config.toml
norm = "layernorm"
orthogonalizer = "newton_schulz_5"
batch_size = 256
warmup_steps = 700
Rows from block 3 of a small image classifier, named by matrix and row number. Rows with one number within an expert belong to one neuron, the router's apart. Each number is 500 + 40 x the weight over its row's rms, rounded and kept within 0 to 999. All counts start at 0. Numbers have three digits each. After the name is the row's rms in percent of the matrix's.
Before each expert's rows are labels from the 100 images, of 14848, where the router gives the expert most weight on average: "strongest on" is what is common among them; "patch colour" is the nearest of a few named colours to the mean colour under the peak. Only what is clearly more common there than usual is listed. The data: retinal OCT scans (Kermany 2017). In brackets: how many of the 100.
# router: router (model.blocks.3.mlp.router.weight, 32x256, trained with AdamW), inputs 0-51
# up: expert up (model.blocks.3.mlp.up, 32x128x256), inputs 0-51
# down: expert down (model.blocks.3.mlp.down, 32x256x128, transposed), outputs 0-51

# expert 29
strongest on: finding: choroidal neovascularization (61)
patch colour: grey (78)
router.29 091:512488522480496496520569521464525515440508508525496544532487443578437441514506538513496484483438556530538475470527527481464561482470491506532536511532556468
up.13 085:483460473440594466550543438524480486447441504478513479528474494568454526444492488538435508511435469511490486521477411492491515572483472532559550481435457516
down.13 089:524501563518483478472541501559559537500472459425501439462513601508443569503496488557440552493527553524486491515515599528585468552495480434513521558537484468
up.14 091:485552456521484477489570523475492450520552539471579469463481548527523565445526535440457490491566457450468468510422546496490528489534536527517509519447448521
down.14 100:541418527527573511532464464520553491500461522430534464425517535508528536559526526439521543446496480474455498488529457528566460550486535526513630551482492529
up.15 115:498520506480472443462511508528570501505531500494505529474519514473518473479505541431439535495499507504536519465485479485507463508450578463520461440474467467
down.15 110:504451502507434517554503439416537458537504563576420518584578467498469415490579399530508355480512448459487500497510547563524496451463463466538547523553518538
up.16 095:564517473502408465458505517527502461572487547542492516493528441501471556605481591523517496535515436482507495512482460560529489486532546526503529521560501465
down.16 105:530542557411528511448517569583521496446480472454558438528470438400565482513408455525530493485527505470539544534497528544519532463503564525467477530549487432
up.17 089:505437491487496430485551401533489531487491516482536535481538483501522410486434509508585470550525573522487487496458450449551509479516529475470524463555504461
down.17 102:487499485477532512524440520547558540455485462416510477580517474458441451461483578521505511497499586460490514471492527501521508483415469466493411469490539486
up.18 139:529516512551482480521491482470499482558507554451476492502442495492468483488490514492444522490435501434493517547500413463469483533507457500510532404426535535
down.18 110:498542507468533529479471498556460490522444534553579543476543495461471443461351458391470517442508546515521479457548517495489515473504530477509553513471514545
up.19 084:532415531492465428594516514560510483461497456481492464493475452468511456525532535517541447486484566508458504501559443551463456466463509498469438471510484441
down.19 095:477372506446525461456438462451486475475507491478565506479496498536506513535469441454526477408503523541556559539494493415512497484455483463458455470471539544
up.20 108:443552521535414591441354451481505452509559597525536539497514462446481470447426428499465487509525496437498472481512550559480474536439529485532506496457519508
down.20 111:498510526514456457500593554565526534536494481497507465532530458511488515540514502459500546499533564532460501481530456516488554573540444525510540513538556521
up.21 083:525511529529425552558543490521477548496536595505474499492537461509482485529512531528478520546484475568515517463498433424503428477415489481505506446586530529
down.21 096:463516526414600508577444537478504519493476488472554513535525496484479477539504442554474543493541655514508486498464496502491600467565476448503552508445487531
up.22 096:470442585515521487474522539413499520516492518449511608397478466516520568453454480491551449505485578523489490469601462521523513459532504512464486478405552545
down.22 106:449476498556538503556507572544530461525489473493496474577520493543525459553474498525494505500466385460494531573511499510497559557545582522569435471511459473
up.23 073:461400501479436497571416471476599504566474572517499516426538451499476518470515565464510550578490498475508525453579552443511459505483462525556514476554528499
down.23 085:432504479518528511432484529511441535485465464476521495574491478433435457554508444545497448466526575539525460536518457529528554452503462497469478527428550500
up.24 071:515505467452495494493511500498477515450512494546500496431503549553524556507602454487536499506486522484496583483487471524549431525496514445471538452488463485
down.24 094:597486513477557483554543567519567525461521526510582426453457472459579571534491521522521518508525550363545505453512620498519538551478457470488530515467460543

# expert 15
strongest on: finding: choroidal neovascularization (86)
patch colour: grey (92)
router.15 089:539434520477517504467486445482555493504567523560447549488517463495472498552507476484563548529507555418481566486444467562516506555565431468576491490463538517
up.0 126:459547505498453525446587378460507498503550545517525500514464573522498473521530503494503462521556590455460526474476507549456484503484527541531539465406500533
down.0 117:486462486503478511522432552543472440474464485437521528571472499468500488488444433504487487500491423478450487578504510473503514511495505469568492505530467500
up.1 075:558466540493528480564562511486527501516566553407531460451480451513496436526470499477536513477522556483445534495522508502474475523424445508561417497545508514
down.1 081:484546449466453512459484498511512503526448512504505453505533456427567383531491492531493505539453496588432492488472528471542561540484493533419467472502506535
up.2 123:569529498411513481501510543543494530514513507514502494483499446457479535554473552540573481544476548412538502415451440424520414522475525529499487494425553526
down.2 097:482506509532432464484515432528450460531515417492437455493473486515561483454475483505501522477512448531497524478524545490469514508425556461587482537503509438
up.3 101:464525504493554481560485514545540481501479512550461510543507492436471541480520469450477490558510501498433451453542442543574556507592472576537461517510465520
down.3 102:505475561500481512425463486495505533526470554408435527515501406500473460485548518480493546462475526404530496549528514469504472544446544548503479478525555454
up.4 068:492367526467539492620531485596536485472546532494554492507509483507515453500523496510506480578511502475474468527505429522472561484513540496537502538539468446
down.4 070:532486441455505503447506515538452468552472492441418478531465508444486416479523573438507535512447562562527495500502452528588501526486471504505481487463561554
up.5 134:518458505437529468594406587502522519456440508456423549565593522501552546516538539475499500490480447508515549536527481478513459434442430502505516432501517512
down.5 129:501541449438457509448472492510423511537524475510552497395484455507550576481455549459516547501522463471587531525495548495466492475503504448524432556513517496
up.6 095:512539570534503598514504487512462477551547415531516448449469464541515596530514474432519494495528442500505409508488465493507544511469565512459525435513477568
down.6 103:510466495426456472472567490481541476497497541465584569499516548515507573462474469406491417571550471425484502518505499470550512499519550486507488513566510459
up.7 085:492524458500476510470614449495528528590520470478547515419554517556487592494524477493529515523523514472500503434536521558537436520487464490479553473524505434
down.7 079:521509602437499477462509478470382453498536481491517533513504518571557573527518555485515507467485534391410451522582497538520514452514498565605530546512480433
up.8 065:436547490431434544499422556517490439467542506440492526462532548517514502482476454543532532563476482504490452539477500463542470496519479470506460480522475458
down.8 080:554472504551477515535563506506461530513518580439426423543550481485477430558492528514484467523521499471471481484472524561446528502547527466447590519456542479
up.9 107:458460494479468546504513416566458474508484514515576525518477506470508517501525471489454460551516534496472483436498490548535558465555537497521453543545453480
down.9 107:558496576503547492469454496439524451519511471535472556543577413495563454543552596504484492434509564449431482515522523565476489528494517478524533471478481590
up.10 094:493468585570476525502536484576486576519522450563459490584444497513518508526463448552532490589463484468491517511518538481466559596484551475538442484391468589
down.10 098:448518511478535485494467454519513516499549524491496536557506557500511466518433388517485610491543486503554540508502577489531515466482463493459466513541460505
up.11 083:491510590490502473497569530422528520475478546554540477569571474503436528537597475496464420522454411540567529517463551507535503509481469518448519530479424497
down.11 082:473365545549518465434491515418482516487519473537525493379479490561444472493444501554489529501515466507471498580479433501489501470537499436513476529542502457

# expert 31
strongest on: finding: diabetic macular edema (30)
patch colour: grey (85)
router.31 105:481535537569551463445504494515470508491498434496542476487515527476446552462531529502559436476489425445493540480525473562458484528440458504469439469471502484
up.0 092:453444465416484470506538554541496555463516539606543537534583446493438492545483534480494479468517475568467494465517450547485497506508527533467521483508474439
down.0 100:530550529533467506580499523501520484488478526465508569462506484465632484545508508532500469557503436468504468478539491498477506472427526554491530563460524459
up.1 090:427392501510521519542557421461499450532533516541537528472502542444463525489542450482435534563535520549483530504529482510500452485454463552585526461455491531
down.1 087:537516409512522466453454508476469502507516472529444570466486558545485508534510607516535490442450533491482515529447505523515530482575475472450541444413483534
up.2 098:515508493501526521493503505535472441504429525465471529471522534447558536478447503530473549496491515495445504514483439517501439538497436579575465503494545475
down.2 095:516406540542490477459469445503429497521506486497526486466509490557526512513517494506490493415514436499453523444450502482548554544496446492500408500442494527
up.3 119:535486491527489509555541522471493629473414468509468562484486427479493569480459488465506473535511470486544500435518498529516461501502515480596485428563566523
down.3 109:528552478482481452405632527558456464534510499456609487474530487586552581526444538444502492477505495491435545545479457478503509523556515439527525550446505498
up.4 104:495442453515518483513509392495455513515568484481469471516451502496459539472483487537479474530474474462463502533464536468477544489477518430515473535419499502
down.4 102:479579551455443500502514464517525525435472395473501525528530460544494584539512505539491588467505474550563463464552467514463542471463463420564578466406399501
up.5 095:519504496516454506572543462545427454538450520477452434523520458496456485481531426508494556609439464524500419424515451492504506468514479457598492546501471493
down.5 097:543496475442506460458409458433423486489536416551424500470493522527511507546503524554547489469525506457442462511500558601519469497496442474521561638497483516
up.6 095:447503541496529553501449516453467549504616533547478524495435519568519467459547481445544466455479477519541550494502491534579525460543578577532513516445486448
down.6 105:450516467603467561529507468564632555505507498476477515544559475447517471423445462491460480575515568512457502570545526510467508540478525511472457482483489468
up.7 109:530579520472510428461448448430434453461408525486424468509497533480400553546447540511441497570477453461500514538559468499436477509491512504476391525446523496
down.7 100:494501520514513523472449474473526524512534558520498366552500479497505470415501389424525479427478536442500492505505513567492499515561514459574486609524470538
up.8 093:559528458461544459557538435475515505529540526512497491489503482426462511500538462491480492509489534452559482530451432505454504554499525540506469488455476575
down.8 095:505439518472520502458530551496522484539436528459503540468512546548498466480451495498509616548529507544483468521538543496492515493503407486527536566518488475
up.9 090:434518527564525512591471464471455540500494517495391587435475443524526527488502505573433538521517540550592495583536511521445507488548477541464492550507492537
down.9 096:458485508512552524514530589486577528455515505464482455518544461517415446425547517394512518480534503498506493442455549469507486493495447437540478449519528521
up.10 089:487440500459449551454483510511522545511541522452480419524481526439486502532448623536531498548489523523514514488416479455506533524479543536498431498546525517
down.10 100:576553471428542506509466450500520515534488482524479533470492546544486450518564556525470488508475512454550479523512556496495557473500457431563587447445519644
up.11 108:502503444458492505555545528536507541543540445503508559545448488475476477537498469493567585514483519545548462542502499441540559521463465566451561500537544501
down.11 107:505523551497564496514485529501491438529520547528511533538477477481397491493502442417494509503519427481502484455505561448499536438486454520567485479480492507

# expert 5
strongest on: finding: choroidal neovascularization (79)
patch colour: grey (100)
router.5 089:517567537563542522513432518515471437509543469559569505517459537446489401500488480496518498435498505451555570492560486523473451512476464491448450537458557480
up.13 114:529483498471465468575476484550451534456517528513477523466510464537551557500498495465535560512542569517528520495438544492506528515476503548490497516461473570
down.13 113:447492470478525492503449574443484478510543566425605454463533529506523518552494497521527526532480454489359477463528470482539484508470528469475526457481440620
up.14 080:522498544547422454400512512512470551461512505549466466486432503467441575540527489540529497498519512546501491472469521590479537500477508465495499485462456561
down.14 098:540445445440520550523506470457510457485533516515490534528525514545516450517507508485497509467540386474578552505449531455523481659595422481599474510587456548
up.15 113:469540425456486522522578497505503509531563469513507523500534428517515554542515519507497486564492529485531460508516468394523582537545482472515479461504494460
down.15 105:501481492511467474458450548491556501495490471480388559534466517538557462462469479509465505461506513505558487493480490488512455446479516429466419546441520461
up.16 104:536452497522453479543609547492525488531547468523491602467549471440536470472474486510448527461553525527465541503571492462541484502483486557498533462440470472
down.16 104:531510547495481505472467511487550498515542549512537571520526498457528580590491429471482519571435535532472485502498479465471544541515532539408391531484413467
up.17 092:565562500529540442486560405472477435503478504484503435448579455507529563502501499521456554570547571435494468456461555554506517518519453496485436621408514469
down.17 107:541489455496481500466434426443438466483488493575540476512569469569517499613426508445469451533490487555478492521486455530480491473488529544488532509443488526
up.18 100:449538508526486497538506482494549460531462454408434434426528454554489534509517530493509468536492500517500426477536420468429515502412445566461543517543500452
down.18 100:511495431483537479458508495485497555454531546442491517544460499497511555521551547504511460574497506499450473518507496499471519434458508532457566452435520457
up.19 100:524506478549496561505565553551554542547457451512476533545536521467544543518534488544473543447528511515551509407563489503490498554415537581484482493586509545
down.19 099:524465479435499501495524541490356460485489514493480586545469469545449535581477490473497447543488455472454563516520449519486463428517515482453560569457520598
up.20 087:472449493492545500540444458505547527507482496443452367463466540541507514569483568487481512464520495530531507517422548530488553474533510485509596519432496481
down.20 087:505529455507512506459446505489496468526511486508550462505430531481513444476499550474462452480471480543556465475486537481472485441457435423478411522480495503
up.21 107:434506506508529454420566447495557549458519512456481478472531525546522488528514570565517502491477490457461450548432519451518542444457474490499506544494547430
down.21 090:496426519491583456590463519467547525548513484557481531469532478480527458369504479493524493438512503533505494457487523597511467511482493478436501529555458492
up.22 110:525507502501500540539506469534523517462471560529517598541589538412469427574498542447480466494423534546546492407522442516502505494507522498490580510443456491
down.22 106:450481546492488492491589511481569487507513541445456470542470477462417488507413446464490384470482546525495458485490453464533504503521524594555518466515503505
up.23 109:468466586545540439482484485477525495601483458549546493511486520522506410493545492490493593472516504475551541608494589491463494506499480427556472490345515539
down.23 106:507471486528514472482534492475500518528502489541475520525525532534589576625509539467542470496503640525506531483506496482457497555501478517527469541436501565
up.24 085:496547474449511473526455499497512460448517482471503504461501560497515493576494467546529556441484628491521554495412497473438492456502492509472565538393504461
down.24 098:449471462458512459480456492441485516479481483432472465509510528525524467473610456524486593562520560497506527543545494464522454455476508491530453526465524513