config = dict(
    optimizer='muon',
    muon_scale='match_rms_adamw',
    weight_decay=0.04,
)
Rows from block 3 of a small image classifier, named by matrix and row number. Rows with one number within an expert belong to one neuron, the router's apart. Each number is 500 + 50 x the weight over its row's rms, rounded and kept within 0 to 999. All counts start at 0. Numbers have three digits each. After the name is the row's rms in percent of the matrix's.
After each expert's rows are labels from the 100 images, of 14848, where the router gives the expert most weight on average: "responds to" is what is common among them. Only what is clearly more common there than usual is listed. The data: retinal OCT scans (Kermany 2017).
# router: router (model.blocks.3.mlp.router.weight, 32x256, trained with AdamW), inputs 104-155
# up: expert up (model.blocks.3.mlp.up, 32x128x256), inputs 104-155
# down: expert down (model.blocks.3.mlp.down, 32x256x128, transposed), outputs 104-155

# expert 2
router.2 098:470540504549515594479429472398515459459579509567424481454480522504535479470446416410429371418430482515519458510581594558479532552453470506511505397496490520
up.0 080:434469515540426472445487500518474478494424525455579481515575546495487418604461495515562443485482483492453461469480466523524469524526484545568501554520490390
down.0 091:531486472513594518581603548406481501477427465521521435476513468511519496469513541469534500531544456538454503507482478504448499494493603487468466450446353539
up.1 087:504522517499574467430499501493480559523454468497514485493555490464504456387526510505577496481449455486462462534514548449516515423524427494470549471454519487
down.1 093:430473526560539491566543545421483583486521508495533483534452413528552524502403463541532498513547530534427499511525498537494518459464554493564414461466481511
up.2 111:438476623581552578534548488404510454469507481537496509477463593447498497564474503505484479478488439489615449541521561570506401535528405452452616389475532461
down.2 106:490518374509496523459441547586421526403553508473459482468526581472562496487450470518567454509515515483461475579507544504567546486518516510508494505428446434
responds to: finding: diabetic macular edema

# expert 30
router.30 111:459537512480505569446503574469556568395497508440625498529557487466491474574571542544562598533513502435452479447490586472584497526519448528562429512420466503
up.0 098:506451531482496496504557493479531564497549468466512487455457583555484441474580494530564488495478524502447503445466436477406549461474526437495515424521503531
down.0 106:592537483435491481533464518472489496454463496501540421519467536474439526541567456628529443480456457535586477524504453524486540526538546521467528503489496525
up.1 113:484517457606508536516475499585575526402532440467543523514521406488481494394493479528536417490441473496501505550462524463481567517579595511604480431593497575
down.1 096:482576520518525438541498453485506452444501386569471540499486446529554509537473478547511576491538515433574527469509409518534490441502489450506541403516514499
up.2 106:500432561478525583436525511464580520489511490542520554543471488529518485579573417428465529531548592608508552470526539511429549502481482543473432403523455446
down.2 099:536505499539481500538485448480517562476514455589429577514490544505567452460440499519601542581472506486561458420595479486558489420443387552496515591591577544
responds to: finding: normal

# expert 11
router.11 098:527514442525587564509495539440555570540571487505517561586493433512546449530535547580573506461519567443501490520559563486504456489510454470595415472443506524
up.13 100:517529546452518473555518463481510405476446480591445514384541482495580434502504369446512517580463495461530588558474535464476550551460573493541499491447511501
down.13 105:490479448522550453547420499490461508536564546439469526463467491453464511483522504516560544523538426508552495471439475474442444519524608473517445467619451566
up.14 106:541479524597543423473451491515472440533520502540459517466416477511476522445370489511518426426474431612521459538502428497493430582530550524483523463430604501
down.14 089:566425473467509440535612444551545491513441424402432496504498468502495504410532438425472493553517535517526525519476481513481566503503535420528448529578467460
up.15 079:499456538440484550476487507389516469488420548566480508572544467545567507433488480556509491633513442485553525528542495519458530508519572468458341531440492538
down.15 094:558505504501432595523465491453484460519496458458460423463480476502358491549465520444448513521485613531519501408514553537412496480502556523550601535559535527
responds to: finding: diabetic macular edema

# expert 19
router.19 103:492488499415472468542429583503556548488552534590517401561541516537495471455569549448521533579518482495627541608553487505410548495399575511470531530508576533
up.13 119:443471467550457520532501507537532552584510562561508525497443405570564452434572483355557490477451440467562525491489469553489524501487530609536508536466520469
down.13 109:535568512575455407568526519519482556558512481403395537501475533464501475560502406522512486486456385525466428527521498530509454514466573517472454373407567517
up.14 102:521542522489441558530448551437398431482491538531466557574574434458505487555491528400533484432492425516508528531445561518522563455451582579514456598535431368
down.14 102:383424533508399464550414457444468522433543521461414455514483445499543546478546493593465572545529479491497519519451474520539501469519516453434548485542482457
up.15 108:580483425406443484529554544453481531484537484466605482450622574538543528591581512638499520527524563477501529467508496467422518448553402466513484472525501525
down.15 101:513501489473497562489556463557542486533522579553487496544445548503470504419581429558476477480490527519557485447493537514436419495460568610451539433465513435
responds to: finding: choroidal neovascularization

# expert 8
router.8 099:503526438587547476412487493510500495616505561441578490510529488462551504478476427401431384429438507566473513548556527544474524441468459538540465494568507473
up.13 096:505567428612407501553587472521523554469504577497522475382533473554476487514579526495459437499493431477460496459554409480496496513447553475459450434466573453
down.13 089:519488512528569508543588494475525448488524514497451439532547518539434502361513544459478515448483589526402414422419474525458552453460514494469517557479421458
up.14 104:355520468529532549383503525550549537574551579471480436552468398530540498405596480419469556497573534504438500499504532496385521379446418486565489633523614448
down.14 108:535505518528428512549544468458540583465436526496484619595534449492439490584576462377470468452442450430539518536437457484550574523555464563556455507379494526
up.15 101:529542511515524486527503537510456515486471451604537445543501482409515495543340429632421534447411513495595498423529484533490587491607538474430521510523479608
down.15 098:572473595513426453533492497434502450515477481576479587506482502459701508484530509469460517488516389465511532440499416442459525529522485541453487445591476512
responds to: finding: diabetic macular edema

# expert 7
router.7 110:545404519559508537436456507491531520466523495480501557508509431498583497608564414391376409455415466579522514571503562573501522556520616541602509595462520469
up.13 103:563513495420505494529449422527428557392453448440491536552485419546529462466471515515503438442444454432464489550523515465652561402480433552508518507482549442
down.13 098:532586522545555396606455596552502448522541537523499428438493574490541500511487423531469608468511340561465443501563466430401473516491387421523486518613478529
up.14 097:505548580550538473483478431508610451553569512425452528499531537557477486507416580471486574420547465588468519417476420494475478528487521438530509537485493535
down.14 105:544545494357404534474532539422464562484519572556405565539543514483566509470510529520505510533507481398570515479519432496502495459466431571469469453508502545
up.15 090:500493457506460463433488493531425485501502485476517506492501370463482451505427534473473558589525489502474530508546452470535461576484548558501538505508456491
down.15 099:528500445568498457487450506584521552515469493468576661470479541515489460449487568432499510555522508459554574543558638554524421458502534461563576412455473532
responds to: finding: diabetic macular edema

# expert 6
router.6 103:539531454484407452447468341487503542421458494577513441491495414546495474513463520566490570543571475548470471585430466516551501474430526474451469560610501472
up.0 059:521506486549570535488460506503547526539435492495393485519515488537461461527543418548541496538426520515494541447531545522485529526469587477518460515528482423
down.0 064:447509523526501546557505422574479420424455536518519540463509450464445496446579495484462538515469484528499466491543434520589505536496446517501450555474522477
up.1 103:490432435427495476431503502597441537550485516534497510527451487478546509446566520504598574475500544521480527550457495523521478506532487483472550430488539480
down.1 095:505431463450498438519420455566514579407508580495464538492568579482538507424484474456474469566507448528625549535483438477547423588426543505571473538526473518
up.2 170:561520491549533442362490482507531502453514462488614538484541413463554581495463506457533487403490502499454468556477468452533557449418482509454515458473543472
down.2 124:413434526571454512543500439531526550526496484435416526429485484498494483526506504602443509532546474543583517439457527515567521546483469482470618526457412494
responds to: finding: normal

# expert 4
router.4 108:497466482561454457479469543439539453461592570509479449498504439482521432507447543515476575535556463476526570534434522452492448484406481469450522634515506496
up.0 101:494469480557451607453495519547521465497401499474420497448491492473470516447495433420415456526479588474498486607539526572573605446469537528406456514521566491
down.0 112:519633629527413464554517508542585557493462599534499558483511486515532512517464438529464483511537485510541528453508568514450551475532414503523575412396415473
up.1 108:457496562561500432467454490558482543454460514440549461527465521564581492510440451517490415470517439408489520434468543510480537441507490480397523466422531532
down.1 103:531485483555516605561509498460561480585490471545572565582531525577441510455392497463441479548529524473424494489470482464523452470510426563469495430501518475
up.2 098:548653534567425546563525455472510554464494534405434578473481469529440477427515427458537506498527492559527546531444449491614459403483512466487642510477452448
down.2 101:445439389443514542502490526402471466482500518442461507443480597491503489499447518479567511516602474476434528452515538430590442508562531511518551493443396510
responds to: finding: diabetic macular edema

# expert 20
router.20 106:512522445457434513432536508505521467486414482538627500449518538590475526482500531485542525528598523545493543491502463469554571545451534477407541574505504406
up.0 072:618589526523647490528458473576560531588449548467495473585561386504557494487525469558566491486454530434416472469496470497564522500368502491520432489504535441
down.0 101:497561520513518564501481563479432512546568488452448436543510520474528465504484433508420460467422409465501514472563556453629500476485474498478651597419481562
up.1 110:544559420478461480450457498509477480498507568386489566518489563566530471566563521583500542491456495442507517490517507507542482419426521480547411486578445473
down.1 106:511518538523452428503531602601579545499442518454447468509499427509563500434427447484575475490569578489496536437498545463521547488505539433575472439500564426
up.2 083:573512438526514408436514523486551457493578471447513477478486507513512489516487589514570519539577611496417435507495494446536529398600470459482590472498499440
down.2 092:506467512562515576445524553397470426492508372635477459527470527486557503503489445479490466440553533526589352594608486543480528539476578458520392503490591548
responds to: finding: normal

# expert 14
router.14 090:541573503560514460493486503452568462512472551492575540526495427381511467472519478495541500384512497500450518472551517536535494582515453406563463561511515475
up.0 109:478462486464464533497506558512570536572552572477419472414456508596489462495539441468426467507515491547465433464490530443528553478452535497408433462489502507
down.0 103:482490567482372502489515491492477449509487444454583492501440456518470501595554572403550492543488535485481462506530464497538486494573397512486516549502454556
up.1 125:551529454452506512475478532495480541525444530506470481494494474534486449475577515468442588452542437511540447503461523529551423509395530503545547511490580545
down.1 119:509501355543531497563488465436528549470479554452447515523565509492525476549515430527482497482518504477525592495471498494523483560469463549512568543481488488
up.2 112:518509464399403486481562553504484566528461594536550508456464518516464519433506519414502605488516470448579519484527500459465469481515521544539538519458567565
down.2 114:451544444430458445608517542410474538477543521503480486457530535486476494526448459495419517483462564485518515537504510500494519578508548521440586523559522480
responds to: finding: choroidal neovascularization

# expert 21
router.21 081:529501543495521419490521444525450524436487512494568574466493439368516517465444480449499450468547468540461591508470472507505445588528461446481490475590499445
up.13 060:453584553392518464554518496475504483533380599468416490500479586517477418512583518440498403479455493471573489559474469515545477532413471450563483502473503431
down.13 064:482406294537435541416482487430490523561543562492488559477490507502420559478454440407479470462519582432498451405478526528603541488494530540497569488531514497
up.14 101:447435517494389525597592512504576457528480460368527518456493572558488516521478529434516512554587451453495521494512545524542416532444334522505524499430560553
down.14 118:546506416521587530551515515521547407514452511466471456497536495518515515454440440448465510491424442471451413558508535525582547492453496405501445451668605513
up.15 067:517492402448398412518483538567516556484406399447485524596434399586539496453491401518566504503561520443488509457498641460468489490559528501513445504405587540
down.15 058:551449453514442533411518514564446522555567470470501480483516550551571520544506484467554562545483564508479500446640340500469369489449492521495523516502545543
responds to: finding: normal

# expert 23
router.23 097:507484519441475453487524556541412549531622478479515506464530442474416447518397495454509571436536618486413526418485547487419416572472467529499551586502491503
up.0 092:429497456507511482473457599509529497531520518418453482516528507569533516452507460387520548562438589569451499533452469464480534614509487534561422557532529509
down.0 100:433536593430505502481520426453503423450453488554533445490527503449460468437539506585488527508487575501473563451569448465427437418491410517539587568609597496
up.1 092:543472560491529458511514511538489488483484501522593537519429520480470506477565559454525483436609484570528492478458439512496538538430523424352512470495499428
down.1 093:444571470542456535514516516394427592560523537621450555551483585559494491541454574551544454482551384508521593579437574548395567508495516524522584596446473521
up.2 083:463415480519460549506518467504482474550468493500445561525481551507535438520557609522464509524446504597546470560485507475519477493513579455438479443469441502
down.2 089:465566493473531479490515430503521507556487494379472535495506469529490496457473446495557534457537533587516500447527476499490456485552431582452456530457403451
responds to: finding: diabetic macular edema

# expert 31
router.31 105:483548575559559581561503605485516453531482526558535451552571503535434465462534557505493581450479413488465506416438396473438448551449500432442483607597439562
up.0 092:456526520490386454601500541464521487444597522562454505440490613558548455483511488611559421459550562470495413486502529429547516501625561499489542435590490445
down.0 100:538472584557608566491538472518417539426463549443496474485456530536477505527440440424425540511485408491547602496589562526522592423461485498533468474485512446
up.1 090:457518486470472594440511479469461406507501470543484545481455476528462588552413476531540474440429467434441453504495466594370476482502472604489460500496474509
down.1 087:525551625433491464507452553608463502447529488451521451455486522490513472516565586472504566527536524499492489521483512387534472421501487460519517565501322533
up.2 098:489500537503519525512506502471525580532539535395516515533511478534504522532532497407487523414441387473481460499439542475481582479398457560493571427498406601
down.2 095:424552540440443544496493475460616577509452637500550467524483497535494475520522476593504412489521456425563433503403492554485550440570508484491493496384402531
responds to: finding: diabetic macular edema